config.yaml
n_mels: 40
spec_augment: true
win_length: 512
targets: ["emotion"]
norm: "layernorm_no_bias"
inner_norm: false
expert_mlp_ratio: 0.25
shared_expert: true
kernel_size: 3
optimizer: "muon"
lr_schedule: "cosine"
final_lr_fraction: 0
warmup_steps: 3960
weight_decay: 0.1
Rows from block 3 of a small sound classifier, named by matrix and row number. Rows with one number within an expert belong to one neuron, the router's apart. Each number is 500 + 40 x the weight over its row's rms, rounded and kept within 0 to 999. All counts start at 0. Numbers have three digits each.
Before each expert's rows are labels from the 100 clips, of 14976, where the router gives the expert most weight on average: "loudest" is the band of the loudest frequency at the time of the peak. Only what is clearly more common there than usual is listed. The data: acted Russian speech (Dusha).
# router: router (model.blocks.3.mlp.router.weight, 16x320, trained with AdamW), inputs 0-159
# gate: expert gate (model.blocks.3.mlp.gate, 16x80x320), inputs 0-159
# up: expert up (model.blocks.3.mlp.up, 16x80x320), inputs 0-159
# down: expert down (model.blocks.3.mlp.down, 16x320x80, transposed), outputs 0-159

# expert 4
loudest: 4000 to 8000 Hz
router.4:525490490479545506505484458550448427458463425547526514519482539478563476515470470535494473546458422453561425531499497417515542531511519463390501547504532526509533550450545512464473505573473551469438527474496550525499541481521443467564552514514520449493496507488554565536546556517506552490545532521520496564434526535536534558485479468499559511490519486538456473482569456557523450499505521571426475523571450529482531439447460513418580487477462467505556505555468504475432470506556460
gate.9:480529499456508523472566522542478509507483496482527512458537604540533431440509475535508481483516517562429376556502449505521551507448428515579395517496513526446449552476531576512469496527498505470530494442415437482495534522540446497488555503446497470511505516491492496527464456504534532505495493537459429430535537458494498556494499492497474431545509462494539503484529483505531501454472562606541553493527460546495514496533502553414470532488453564425449503455492551515521510457608439
up.9:489458510429441520494456472553536472510512532442518472533577514480510501497521459488525509524552511489495529511548488442508529414501500473633432492518494522452470502510499532517520501527547504514530531447583483507525531563507420524508488458551503532535521518478471528519478461496540502442514487478526451437468435516506496506433488489434456410545502547533457520500505497500479523469427506532533519490578516503486492504530531549356580470505500487484534526444470544526490511469510494
down.9:567516561417530469543510435451505434531497494504445527487506511475517472499520510518521484528512525482542511521525437508484495459541548516527455608497439561466453418556459567518527530518514495435501564497522469388497512528463521541496436460459481404470532512422568472504590525455517410462502515520468463511533502502468528567483465482480413463514574579462466411509438483534492500460492528509485442493503478491471520584522492487487492427450579479484560542448408499478556480512495473
gate.10:499493496570485564488502469515547603457569416468536538566477508505502500443448554531498559556544440449520463475554498471476566497449469453491502492487487535549534494550463581462511515537499489499480477579466478543521493451505498490505512477472527498544519438499633469472590565467531466505415484484529439478482586556523507539508540492481459498480519450593603481428471464471465533494467498533420524526547511470546523507491489514554427402517504533515498510486474389506521465466495533
up.10:479475459536512551473527532498523524510465507516525444447499461446422447625529479501467448439502549519525512408412503477582528481508495507538479484523515464536471500493541479543505484480544450448437563453407523468482486530466541538529475526512466509526473451379430462487477486541512504510478479494437566454495423497463496424469505495520512499438526460476519460572579492457490514516556425541533521486455472545486452505540625532462499505478507519488371519522518605444575534517516524
down.10:488432575549512490567492507506476454497518519491498443507518499505461496495528485589549437479507453489537503484522542513509571525488509504502497485525442449515495463603504542416494491472525488455450590534497553518499525568501542456515508476547380565499457409503452522450476511493510484571497438465513501510469510485517513546467504549528551522483439503501519581546488449482474460537478427522481551466479526449511528503502526503545460565553541555451557474400487514469473470563505466
gate.11:482519514482485523538488467519488509518500535509498454462502463505504392455523523462471512508510410525510469484470567487519459533571523465592451529500527481538507568411535474488451529571513479523500549457420493562519529501522551579481565476500523527481489506489520477557528489526506457515430533441456501502490442497500533451570465502503418538495511543536440500468495486495502530483560484526571442500504483507444545521527464516506458461482512480543587470526505536468485508467481530
up.11:561461478473485523501529510468462537487501483540545482479516513491515413516575449493608487603576498545517500499493434513479507552493522518538458475502543500513431513422559508516446541559508500481533502452404544570508551487517600561440487466483521480538479534482456453471550497508544448426508508464417490525498502507491545385553498499486507547492445558508480451474477421506524512535515515481476485512518467511447523530492491466481532431497509483526565485488555487419483533549556487
down.11:464462516503531541491495559490488373518503469451572513530519509523529528448474476521489437492491446501496458501439565560560537430524522460513444499501562486512558405540498417523525422478568489498516475513473549471446508476503518427479531482526447418542511483508467564532548528524506473515490521470415519458527508476483491533492471417558569455493476531542492506507509450450504575513618515511517473452578455533522554450447492471497534465485493516531469525498469494526497416566474470
gate.12:590514511595523493490522530523452464605480549493521485508518498528488516421484450482468460440465541472523499476546552480517437509411441490523545488496494520455502605506492476530509526468543506475478438501483527456428520508493493469526451514475467532457470510509451484506530529487518417477480541554465514560567436525513466504446474489569415573428457587508475448470481514518512471523537452525542557475532522565405514522549517530542571455506513541508422521476520543497517481530547446
up.12:488476506498538509479504423536467547493444516484457508539421532497540465432504499495549484472581478529483495485523589470481508472521474561514442530544459550470464513515509485474462513518463532486493477499465402506470481483528493495519503489546481483588501516425478544530474471514496552494578546455480474484459553476490543471548483490546489440480551525503548477507570485451512517557502543512474398571466478521540557530489481517495635546488527450509421445495538471432542521454488491
down.12:559438531493433505467478496501496496473493542509508452475446498506472454588513460581391474575470557498467571485437520430513566517553513496460490428399517472523409489465535535508517463518522489554559498453444482523523519481501469438547518501507462524501484494521487509497456505509487522441450496538425529433477529426511481411510477525491509523497498602474567475520504548470516491476552471512419546457536497480511517483454509545498551506561500543522550469532486520537535464496493422
gate.13:499548479513576569513508437587527452456448436458468517503483460504485501556527532435519510466498505513485423553458481501507465542486545550577449496521488521495437488486498476442526507509510484522496449495557548490461553525432539512527518433411517447420489516519527491529587453459464459507499474571440471506467520459473593501483487486561420474514509527518510538562434576473491512490529571530441502408489487509489514477497539469483535496486525517491458461505536365556470493521504485
up.13:502595481508437574444483504525538490431444443469547533456494533490513470494577458482519542465548511472484494510518481543446509503418483482448472432437491469438547566536441475500516512489453479505536529501498525544524523416578489451476465501529489463494513483560515483493434527488528593540468478496404555502559525461501450473450513498501536533514548491547485506531409521490518515453494520568506546592534536536522506486492469558558491437491513480492469492425518410564410501496440494
down.13:470591550497511493526516552541509511460464539485433471495511512414452480438453513463429556512489497488545504463550463536493544485538486505493510568537552471492532491549483538558449545411476506446602452499412528504507528564528536477469531499520426491479448488487428495507518503553411528527477543538553492508537508444474500511505472516456531498468523388524566568498475540454508516514500545491516485530505438525544469574547521463510478500496498527500479496520499587525448512555546482
gate.14:447502525500498535539533495471463510443483490506489532496556480484515469565496491488535530544504480479508454488547466438486505520508410470470511507506513547596493517499520406503477477444516549513441521478509513541543483515448507452517569574441470509563490509414488557466465511477529437471553517501508463423426483576495445466431499499370523474541461443504467520473475434521518472512634517493455469471510481551505491551485587458562556472464469470554495442520476518481570535531483543
up.14:446525516478531555515567565471543465440459445557482491531468531481521454551443484484548519532506448442566470482521451470504491518457481502497573454518499522598511453528523410532479508481482540524441422520447475520528538513515517441467524535432479481583496476414458586461459478536574490505526540519458474462426471561465482420435529503430512501602446482476508491491519420505538450506566498479452469503475463539548502498472497446507503482479462563556461483474433534518557527531480518
down.14:528559455541584503480491509478555422517497531469488485444466475492479546529449518435576432547603509498575560451439535434478558531568496474503471521514445476487563486537452521476463470535489501543431531560520512463480491442523572554594545434451531485521506460450512473547549469574449547506489500491510543495526516513549478514487507477529465493480432533515483595474487505481506503562526527462402511491515450489482488479500502514493477433541517478513581477500445544529459541443527504
gate.15:513579503489486594482517495475504541515502487534518502507538494552509485478480532512452516545474432487522534564486546476493511400600494497456386555517625478468454479535513514504504487469519498435524471497454539507504512497459455503510526495531494514469495553438484507501539416527479437479473510454379489596493526531553500582429434502461469573532502446477445494468519462468552493523463514503521470504528548524545549449473537468487420498492463487487551466540459503485459491483562535
up.15:519441490544515411523526493539509535464493464485492571538524521536518456451516452509570575458475488496489544428552541551467541416549599477461465616544497594539514477519529548521467512479445486502492454542427461493509492486482455491490529451549480498491495505509475491489572516545491560497500521513461552441511454539510523540485548497497465466490475462524526483518536513486494482510488493556516551483564523457531463473486535540603476475533498514501512485507519525542436521524591539
down.15:413461514497564527474476472503473494531413541467450484490523474518488478425515507474541526502557448491561454476547480526508401458522539502469436447498475437478506547537460483456448520418523481500495532529517382472475533482540494537511548486471559496457471533631475511479511496474513479534499526528471528507516479517528478495473516526625489533464500508449478461488450435495507485488584510527524462424475535517544478465503504466482450494443476470470532492479533579565576518523510521
gate.16:526470539607505462444586512515468503467529535532462494586550577620497494480501488508410517538505499516452514478513470535525520436437524552552503512544538491491449522490480523453462465502466487442491438484461523577490526508550434549545560488485485468527515475510473487497550490479563493528555563453478558517485494506482545479517461483523526483531444477478555467484495490500506529473513506454508504455479511542521520496477502399497445555477481531562516431467547460550618530498468538
up.16:479573474398554472489465507578483509427474498500518489363486462391530464498472492465452486510456504473487517641523573553496509559517512526602539500464484443513501513484486479538469499489412489487479500495523492513508526450388588531486470579495485461493467489508458531481560482505439519483443479506478490556476484557519514581556560496546553553502486554514452458496469427440473483444579547513520521484461510579539503474538598501522499464470462569516519494539467450500490486446481438
down.16:532517485461542521507486512505531499594548472482457471501483473551589447446550462526537517598489585517423534481478584416492462519456585518554481510525506494532475567471477474462509536514545481367515491549494534457527528419491464454418488505507525552505540531545502556491447479546522542525480419449547430419472496423523524510485518495534504462506509494510567499491524471440469430575463487486427569510569497498552512425493482517483502542518493516498524454556502467461558488464469443
gate.17:590517483551514467497605530474568520442526430537489551543507472418441549522498501513507576526490507475473489502484473412516518488498500553524560543465517511435508446478525425509450523525452531457461495508493492461478478428501531484508564458488461445447495421472475507462514478404542484487543508476512580552476476516477538563533491495481501514441490482503513569481444455512601526515471521563549468506508514488474545381475582536539455461496524513485409518484481473495510532540424483
up.17:578492466493513479467589515506592480450495449511505565562506449430417537545514538512510568492524525511479465540504458376465528464480499527546519522462495469432535521489529485493444501509466537453512478500530483413456468453536567467479506481452504440471481414483490492463515493408551487497559521468527575504490537520477521506518468498452518553390556458506496593477494490515576502519485503498498507517504529429444512426495610522546456471500571518524457506526471528548553531555441499
down.17:536569460533551444547486493451486489508606566432530486520533548503503507535499492565563511569497507509567528480423518503548565519544571473468474538477514504549498527510469554533475502465478510476484485531523570515486449522503503509528526540454543498514518472496492484528453481504533523534402469494501470468524501481526505565500491573490554524497451581468572521485472496547529509527520474487456458489577514451549536496473455487489498461535520506526407498567541500564497512508531510

# expert 13
loudest: 250 to 500 Hz
router.13:539478468488440531544528489457527421548495544516521496575458493486445482459520507511488435514502494443503494534500503471584503487448523432554490444553468465476491472524516552521525499494522473496551522501518508434517463500506531525563495487471480526571492475571507525520447440585498496604555504431415447531476449485486512511533522541498552487477448553461535483513502528526507589538442457462527409477538506562473491492487518480482577432486532428502495422548467507494519493567474462
gate.9:454500470485494437519450558559491467484469535531535483485543527453425492518515411447562501482536473529481502535506518511439484527546418511539480498525495464507564520484447492486503488489539495456514527491472481544487569511458525484471522386463504463442482496559496470508477533492514425544560477503521470434454457423544436461440488501543471488579499472545591495518475445510420529485496522437571527501488559472482474438540458511523541587543506506467472510555559409475519473509482455
up.9:584556510481493468508465475574500522429494505480486506516490474529574466492522542529521519557467485503483525451495475469518447490467577416544555457515498461471473560578481485459525481516461462555532506473554488562507444462516475546479501519546472503515495477491449477540543518561450532469449487482449486496523445465517530519535519496479477474454486504430432449500537525484432525438423453476469545479487484460594505500511458527475520455489503510497606544467494491506478576550507521
down.9:460462510403444592472516461530483535503468590524520523514510456523395529566482521534410529500439548475472489546586458536473502505429501535523526514518524437536492525470519504509531521584529522509474536484430529487521519473482543471434501471480466485500497535511374452514573498483478510538489519550535495461487483498455514471503480500488433537548500531518450465467589447519492548549466454518467493505592495576584509466503473545495508545535501634427415513475457544448450514498573538
gate.10:467496507521511526472517546434488415513478437484533534475546541536512493457515490479501475521501531503431461571447518570492503462428493513533585445541500464475473435474486493377476547468528513448489522463489570434579510477517520570563441395455487499487512520522465441492496513520465469510495506439493454583518476475543501368485492483469582446537515532499553485478527438534529460492518519567491480483403535470543470463489436503473527590530510526512462523458440514463531536509535513
up.10:460444492428520507465515471477493471495505445493550467414512548514509507455484427460505451470475512480487462549544535517510512447522541493579540490528491448476433534444483442406461510517536510522443473441540521487504526469595499533523480491515458477405505488471512549484528542524511423531547487479529468583510458516498502384502474508521490508494525493519446523475617433493415488504507528585463525536452542526461518462482482518486520580508485559486511513429477475503531564455483551
down.10:513507557379447502500522490565570477508546535543414546525464605504469559460483522478459529475556577465534528575499490502483507520469488505559499487527541452522495474513503463594551573525507491429505609462492531443480531505477494545534501460436468468541506529526524491503505586405516471477536500538502451423528498562528526479451420439504456445509515561501539484494519462525458449492489502499512458585440506493468495534553465567512419543499538543455458455460475451503543496493484489
gate.11:470498505512455508540478399522499496577461476505510507512450500461548484505408484455541505514543526500510534500417624508562454507486575508534506469490481447440512409562521513525503516458485463517578495463516617569500477463522545495511495611467535468572514531490476544593509518475453463470449518514471496525464473555497545511452502502410455509532538510486385573539507415464488559546485519510541463457534574501472481459444542476517510558525499479511477508525490552461458460513488505
up.11:554539499483476551555522411454530500538546483436495487480566534536566484429438455445541534563610492540542565491462593503552452512507555486515478459473497549406488496513516513527517520500472509472549544530484621512470526539565496503512477470538515515536497506485432553488507511474478559449461551539507531489490502561522492414564515519420492547464476528534457449522450550529593534468493470509520437496472543468438474471498441530426505558484530508493509476478489480499540460492480499
down.11:488482494524442513517486542542493523577530459563481456537468481470539467428498461483520506481507560502503473537515473485524583498600470520512470502559476443516474448532541521523479565504541506513522409526452539542460472443518466530382478524482590462516517506550494556500474487522568536512476500453410458509498473549519512570527528428488465543501503422487445514512541467490523498516482483497494500457561507490486509544496498536454458521404528522542453561498509510528444539432504445
gate.12:491442524450491512511487511457486489480513517498533570446504558406518456572550519500516498414525503434438508474507498486418461490450537488503497506448493545500520507499503475484506479553486537556478504413539549466489519519456487454518459487452515492525499596496470526516552509541556485494650565534528534447503506487447513407562481497504541547548516468477543532470463543456532480438445582431524469469447495500510510532528524541620526434542544476490437447489402525452496476481466483
up.12:479447488489500531516446495500522487511539481504534509494542442545572444585568543476445524416547513463485526423428521446478471506468545530594538445517512480513461523464515511510480453519539475490490458491476459539557512479454519504547463505476471463432515583503423522554495463481532544461546521532479484393496528511451487489594473518539482589429484452549519482483484493407532589470468454444481428495487515506505510417455576519550525514545542577465463536479422467483526490559511536
down.12:549543558475473540480530475468516485544478422518573533503489560472501424502462440469417506506420512478561479513493524491451451518459472496525532499490487538471606585492533456538503511413552505644486564493526525537573472457478491528527478518513519485493494497479443485538536516382537486465509422519487477523569522479508514491492531490520474484508542444476547515550533454497500487474506430514479535496454485495462461485442476401454525529501523409515407474454463490434446482488439532
gate.13:515476509479459457510516476456527554484517446532537480510456502492509468538475469469538465451449429540457520389543484519526516497461486514524450559481504509524523501491529495489525507563502540484529438491499610481600528498492426551520377536476486544566484573483475504451474523555516506497515505475528526529514538544496486412461506512474511500532478476473492487454497476552497546446488449559495493492422421426521501500549491499436466532508462494464380535523473567545543510528472581
up.13:487502467507489489491523468463516443562463520476526592501515529520483475492536464526552486504510532494514448500565534520460442543548611470559431456432537520561533395536508428517532474507533515495535530472489573481520510509443536569495496529484491480605472548515473568472441524560509497479474501528432490551442434499505544473519524497487488496533577478569528491529478464562502479472522423638501484530529498514477468501523499524505529410522531587457586575516486481481502512480501527
down.13:405523525477473462505502585537490474532500475547481492504479454457537501511477585456489533528477569499481464478531496433482487482446555525501528546524453474509472507540529524473483488478587491508489503533507490540474550438484478496543506486523474400504440500563486529484527575473480492527502520491499501456510540504483487581519557457506419561471454531482394435559528516479469544506570538453434437442441509497546512432520503470519534493509489506490442579464386463497493466468501407
gate.14:482419501473491481514519527494480514537539439457479497534508527557539555490487545484500464426464492521473471395503502533493537526474443569471511470550535454456559461515492513522478507524470453484463570535512470460435456499551511507535516457557528517567470453458431493482503518483483642497447503584456534419481465558459475547544511505538455505475443496504582460480487547459586559569509469586449515461494557533495537436445494534472483503487526439470456502519464548554487490465489480
up.14:547527495439517515471471475519514458453482550572509562482506468501459457497489465505533559524517476497523562577482501505500457448470575418491487465534480566568514527485499521472522479508536517504544489465461542541528517537441494480467465554450488508498537525493548474518525482497515375511575492430544523563526508474541529463455465492455525473489576510538412510564534471534449438442479528432528495542471487458507435510562487479497505524507503537549524503461554424473479519515502530
down.14:531489467443530475559530503546480477600583503467476476499573487531474547513573527584538469547562530499472478482450477507506496500493504478500501533489521455482418485405481491461483427531464479479539594548558516484486441547529487464473511490452461527544472465444516541509510523475530564520587547528450518518393503491538439477507501502423490478519486473492479515539481437508497466504472503482471489507593531460433515483465504503496491463472493549502409496519544516484572491573490459
gate.15:513491466487505617518512503443516506473482475507513557539494471563527487548504499556534473499556548468566496538478404467624487445563463480472567482536528508481516529492513515446498573430498510538541517538551481424452479493460534530527556510455512548515502459473507430502521486501520536500489479490469540459491486450537508496519498500470577438523434517370438508444524486493473532473568509444578547501510516448466488521555505506542572496501457447494513465410484452564445479520546489
up.15:473492520453531429500506438527547445454464519498521484514575491493548491528475463448486499523514487554490520428542508479458434515448581545542443565466497512494549567502528503480488495496490532556524574526532550594531565547553472560494502393482509518475488467553513522480511559561487555475452482422526534502429447499491459501429490510516485481551520461569504553492536510515558506479407496464476490610533522515489511537437517516475502492505480544547427442584474565474565481557487505
down.15:526499576422538549523503450502495474525505499535552463505492490468520551536503508454414524513442570510449518472528550462436530484533488436569434479461428496503487484476450560507553481502508485559504579532535448544491536494546499485476565546536471572511446503492398531490598523455508526522457488492535487460403497505505492478466465514486541495504498651496435472508492560475457455453558442503495503515485476479544521504488508477513489552463486521548479484533423545509544388502493500
gate.16:540500474514477481564488459514550490533525547455442434681499497448507530485557540466476452519510524503617503587517514468433516534495496546499441466499502536544476439536493496523531535524495499514511541508483486542559525524524449532509533478466508514518506532511551502475462512530505515551491515439501512519516521409469522542436540501493422467437574472546542476505520517541495546465403478526595492438471496459551474525536515507544541476523486551483499521472477480589540518493469540
up.16:488485500560482502501464470554560459593493503460520492638561482402617498464508564501585472500423453499594496468530417497477592524444480461510488514510473501524509455521497517563482544533490480502481526520508516580565513469588521498510563450463491530489501499567522501490549534503499470533476500435464560592474521484470513447514531499500447502473487456492424502437461489571496556498437507510506518443575545461448479489498503555558520509496496532489545480451509532443515510530518533
down.16:528548508614524484481513527473468531513536552470404548497517549451515524419473517571456534507442470484454524513502462496433490462531513486561440531465501432466560460487490467461517512519534502511501525486584465416567504483508495446517480538475498510474502508487519502492500534501551513503464470482571501562523493529490515535470475416601426496538479517484482465495531504509449502516488524491395647557588499538505502425505498559496457511476500393532428517520491510433430467554507505
gate.17:572558527499434530515469509505493575502461510484522501515479510494539505513528474477498520452422501516545477422504502482491524500537469435452517445505478480533495575495465490547484489568504477556459504488490538529522533536580504488554557423453504531432501515550507494497522515574476540453381515519556514465520518434538508440466490512476510400559481537515494512540549513506414554433528414411545499441549462497526499522461542490548476541551457491489452525483483478562446439539505507
up.17:589587511485456533529506531525484529441471515499496498548502519495596522481492465508499525456431481494508483383541505461545501479518533483496511519457491514439535565478516468511496539543520490520413508441475508571497500489517554468552570448437498511422511499505511495567487473549452524482396486544595488455493503480513453444496475498521464435525420518491466498541578492495475539473522432452544482499510455490456474528477508503516484550524472484463407568460517545503511488530497471
down.17:450496556561505536562506430511515497514513558561508502539522519558465470542515539463470519490489442496547428513527550455521477482435451516591420569569490521492459492485487494554534506475380480512427605518523533592458518447509557541498552508474509504498486481504564511510515487484441521481492517466474491535508464530563522521468470516534461484497501531548509508462577431515513467488537500491487479535487502491555489507446461406483514580537495577523532578488525583441560554488601579

# expert 7
loudest: 4000 to 8000 Hz
router.7:558399517558412528479456523473514449518522559544489520547520534509554527446541461528472473459500512492442477519482470491454484439474543466570515483512491465462501558544513447513519464554512536443462490446493594432503520524503516521506558520475476548434464515561499550524515461551540537519476433505538458500467520480526513522571522483492460527450472483529472457443415434538467491530439451473459438473548533434462487524529570467527561484405499507498531477502438527508531491505490452
gate.9:500509494471484448530531429521525504464571445515473506443548472535585525486521497533500476496465545508522567505580488475515562473446454451537560575449474454478509557465466516494505466504459530525515487478500575458449599516491419502473458505528495520481505574477539495541531491478501494497515507502612522517540524448517509485496500499474501445529503548457465381432499514453556494523448463572481460514502486482463512460495495511530561555492464608523512530538523550534421474459478495
up.9:479486508536518529434487544442494504505508480595556485530477435510509517432505483503513513477522526485440448467458581558515485512553498570464499478547488370561455503527530501450491496512567455514544506494469459489481465529504574453502520500463497500474512514453547442419498514516476448510487500428453553597508457463449539530466486492518487491575532539484445507552396534425515441467428514396401427467537469518470492524576556517496457480519513462454389469496525514496529524555503530
down.9:453462474598477506505523550491511522510456485435630494513590575512557501486548503429506566502517529480545554491468462414512453511540457495513500455422531485466452493484454430547486509504540513564468557524503466537528514458500466510490481526509565463496454505510485534485496521495493444484542499553435389505477461565467482468482554511551523553489511549477509479450532591495464477444366550498458509524530542507566481433397547567494562474531493525505517503498534434509573448488474519
gate.10:492558480507519534531496468481530463449512495477472527514556486438497522497536510527418488482501490494496435485484519410509483481475546493506472507538575517535491500451500412554430528468526530534451393501457474587588464453534459485509467475466519477484485518558496516555435480452492506480496512450551480451502556534483507492554569504476529530547528480471504437558522503510438502441426466496522540517452513542518454511538526444524451481474507393537488541540487447486488490412508501
up.10:472412522551495557492452511549476510508518559451548462507464466523534423517540477498544578473530515524469515481472488565493479507491492498514527421523433499495508514468469506528511432566492464495525568543513391567511522504518474519450449565475506469492516496464468441527567473501465528485409495514442552518466472491508549487488487492535472513386504524494509519421504546518478532543582487510462534506498503470451490537447552509510483537500490546518436550521470541564539462607539508
down.10:452466573558503521515503508447483475539532516498528538477464526541486445546553538490481476501523431518497515517587415519480454472425484448492536477454414504520555540465525522495407481514574481440558383498489467464447451555505481497421467524564527471502478552435488499498477477470539460487541540523484492504477521547502518491490509511572507545530475570509514519523475517479526496525493480498451493454483430497487468508545528503491448332541544490495514445497537417521495547498593505
gate.11:486464520479480479519498441517471470447537483506449507533534476584483491559512464490491516474524466486456507506478519494560517509519499468532551544501582486436526531531488492464464530509509523491510549513611525502512550495457465524467497540472473463462491523484405495503496502490512424446464467603515532508475469514513458594483517508521500457550580495535556409562451406467545415527452521487376544461564519480482579476519479476511503439522515406466484493490569482557512519363510508
up.11:470542475574528469503514506474533509542448552481577555469550524390515385454513590524481447508512572486540495526499566422522481479492455536507464470501461474531447556498511456542546453506463553543465512455445503502544502473479473483544527528446526517546531551536527471524518523489475560577566513517551556527532479476498498395454477486496529466447507517487425584461539542485475579472523471458580497556371485462493514510470495485493458548512484545499468530438466546495401529530469451
down.11:479442531589511498509466528480464514401558480439415455546499600507472450561545522490526486551502495505474457495470505485507500563499454481502520467482475519476497482494446446492543500554474475455544528501537509460521496582495458526443478530510519519480495489413392469478439494477484500516428517473460443537505480461454490551521490498490505453512486520499484531497498562513486475454468419435455528509501487517509525522531499494481462421509544511461397511520452563451441508499520467
gate.12:533448463542494460517456529554534498549532494534559531657483496559517537528482495516510467452522465529442486522451544490492437505508453553524480458469501456501509483520499528352509529474467527485483557547480450501463509503482564432503599413507503492464490523472503449488537487519532453507470489417530523547463485525523509570518507498527518491458516547463409548501435515545497573524610539587495498537560508483439478485570472530510385497526476619439571425479474518504469480513455484
up.12:530454474503484472513470508527506496540491478498534536630483491565498524540472463508512475459558480526420477512442551472508465515534489580517478425503482467482510492487472514364501508484423521493489567474500466512494567524563515479496554358477510481448496583468538406529490491550527458502433516425515544545470507481515491517532469502513505516477494545478439510480484513529495605518595519576446514519555529516453502515544461521460407489511473583450500430460461501502465473509440441
down.12:464522495475581480519518488497508411516512466475490466484462466471486531558570499424533452442533511512506543479448457491499560447579474511477446466507518551567506530533489513460511428486462506432482487495441497494418468458512523494564532557449500469510474459487500466499443432504430536450516486468499550541514501489501464567503530528449540541506486513520509528527455586527477495498449452522467446447464476495477535486507492434504467488452483560527510485454544490488507594396501531
gate.13:528516474496465474493542460522467460567501509484521470427551419585470487489385538472515483465514489526533528506529428542504580531519507498520531453485416479523499561514515456542490511503440520505522552501573470440489529429519481477476501515484510498444495543448502476475451444482477443506489479511535531513504503514506489489515490516481488478567549498462524415503464459536449549469484559573492489501505466516556595605508528505456499455460510525473533488514476504507580514425461485
up.13:528475495474530512489493478579464519488521520501525547492553453555554489568517502559508448566546433524518538467500422543467485512502438527479474529513490557455494516506487524510498520512410490518493457469511501491493467487453568514479541429515526469481501479473480434514497447496502448521560494479572451415470512485481537501515486479473564489520479482478450547479510421513498440561443457387375504519429503547508553474476510461455499559500516429510465409492551477418501475563479493
down.13:504615473385476519473511470557487474487476451538465572440503419518457454433465540477533521459514545469521520511542513459477475496549576518493516488526541462497509528556512599465487468484485501498555495497475514426526551502486489494536510446525511549511505516574479504520506446527554512478465506577469555522482546496494458404524461505516426475518495515447465508575522481445495480520447604556475472498472596544500527551479525548484530506512463468485537482480483591487481461507396475
gate.14:470492462447483533500497530429486488527502454571497518533492486590523536500480459503453546426584500450465484550473570411477482539455475576475579570479452508491496497530563375562455461463538476474482510518465585519487533489485492494466575518424505468498477532496531503465497476426523487562565462531510487499486479526485494475505506496471551465479456475510504559525425390478444522465488556452547470533485540421450523517465505511502512504490520480529415493522447496490495487478497482
up.14:479486461483470554509520500489520498534504475528495484546505529597525528505479472471479550424557469451465466551466570431472532539470507521505576536497441564465481493518556445554461457459518500491486479525532614487500514455472453499475556508432507469514478528451527507482529489433551469525618454495469514564482446516479515462506503507487555428518477506494534520544437462492460487483496576458545459530493512439442540537495505481516539481488551450505464477529448512459489490448476454
down.14:481523464462526487494515492494490522522563529475605472523473549487475562514530526447515523501493412480476449460625523497541512481495468556482416489485552501468466536523474503524424512534470499480485495589568479514452579446552471478443497506388423476497550491486532485479512499405483562519531547479496474540575526545522483500494539486478530502508487517452544510450544497501484501411550495464505604492511527477489534435479461546478443489471563519577467531466488513464551438526539488
gate.15:470520513498533456462515489491508537520486601474533488464545535539463478505571480522518507394511493572493456589411452489475497475506505473434484486499557440432532515543479468525513512501474538497515478452547500495522515539523517468534498528475511520458481435548486474467500496506444470460452527513504488461577545503500507462493499508469524499473516496416525483549477477498447559492598500470473484504511478546486477469560462490519541509523474515511701482469555506428508457557516516
up.15:488503507474510524482527499488512509500532552505511482481532462558505502459491468502450574399576454524462546495534473527441449454511466514472511496450545453514488525535463452479502528521480492513469456480516431482441486553516485499482534502489493491498519467495485463495568472520499459475508509529409514480532530555529503459476520505501522517521466461395520503467479483493511435478506527525595541504511422559566489481609483506469509531472469567481622546540550514477490457546472527
down.15:405483490445464495489500476523522388476535498498478516432492488552574511475583453487503504525462567443504521516606553438523479535499466463536461541510420536493571514515481445520540475542464488527439502390535469513492508535475457467554452504505464511515502496429534509497432472423558493548520477478542468509503481433550534523491496410557441495535538460475502515515514517536506404454532501538498509533410545487500513425515458484529533562600522462465491453480520438489495420527543492
gate.16:500512512442506469494511568530483507537505484512497565457531554561541499515583514515460549478541466541427502390488481539535496526537502534532461484430537545481578569495496458556530503489500526482536512463547485514484473460537428480504528524476489496495518534526506430482531410543465530494524547542446540548528553455473477514485500499450464533490552578527492489536450496468523527578467500519543441479544505399424529512511548507479471470538505491506433536457531521449491506501522502
up.16:517446509563511492505481438481510546490484546489487459549516435451484506444428459485498460577450571465559514669506490470462548491522510474492559541512481481489444509513498519425473482542482480490457403558495516401524498525469485496480497504505521520562486486520528539524465516466553521506533485507496451447510503495507536544479512509525527476540472459482497563508470531542517464454533481479491532540465486567550452465451472473532486596491468538522537420543450433526502458471496476
down.16:427493479477473463527483544545484556585490393477504529482439516519598553477507504484514515538462468496510498478505472524527618524524481474493496496494490440548543444502468533498521538549536495567536550487488496514481510457459533505551506447479525419498502488461552532499516487531472485529473550494554618415458540489477492443515379535547433478502490411460468552493454548502515517551482436450529534513567510473493507482523464466481470492470541482500526551556498521501489570555466526
gate.17:480507495518507442528530524443527538497518520516471539460461453536484567514472467442568487420584524421493545457613490481521497471549450506516516458514522516530565368502540521484516566529482513488477475477560502440500445465438485581445468483467523484494525495491560493504520492442493452506439526508513457382506550467524489448555539491565518516474503469550432531483568522550569516500475460478487491556484462420464549533506436489457509526494486469517494446486504440647473529464465480
up.17:495508507498520543513485542478524526514533560548441482439490486576466581496485460495553508454566515423529480517565520545492487424555434511499501413495524494527506475532453534531529506533476543490491446506498521512513495464436493590441463477490498448513512500489509537498556479462541469476437522568443428414558519551482459475537495511529556543524538432571459559515588546503601467523476516402444440534457469451540559551550438503451499530511447470528525479550537470542484495479453483
down.17:604436487445492507507502526481489463493526462550499546464531535461505489518466437527560545521474411500477540536468535481514562514513543487518480463465499535508547508509524474483419457503546486526465503490561521459467559542482508501533515429585476591475516479652513507496498505516500500502491434489534567550514523512486526492497476528502508576461439460469483486488511447519500536519478500483403492485588479551535505492567477521510460492480555412392494485438499540512462480495503434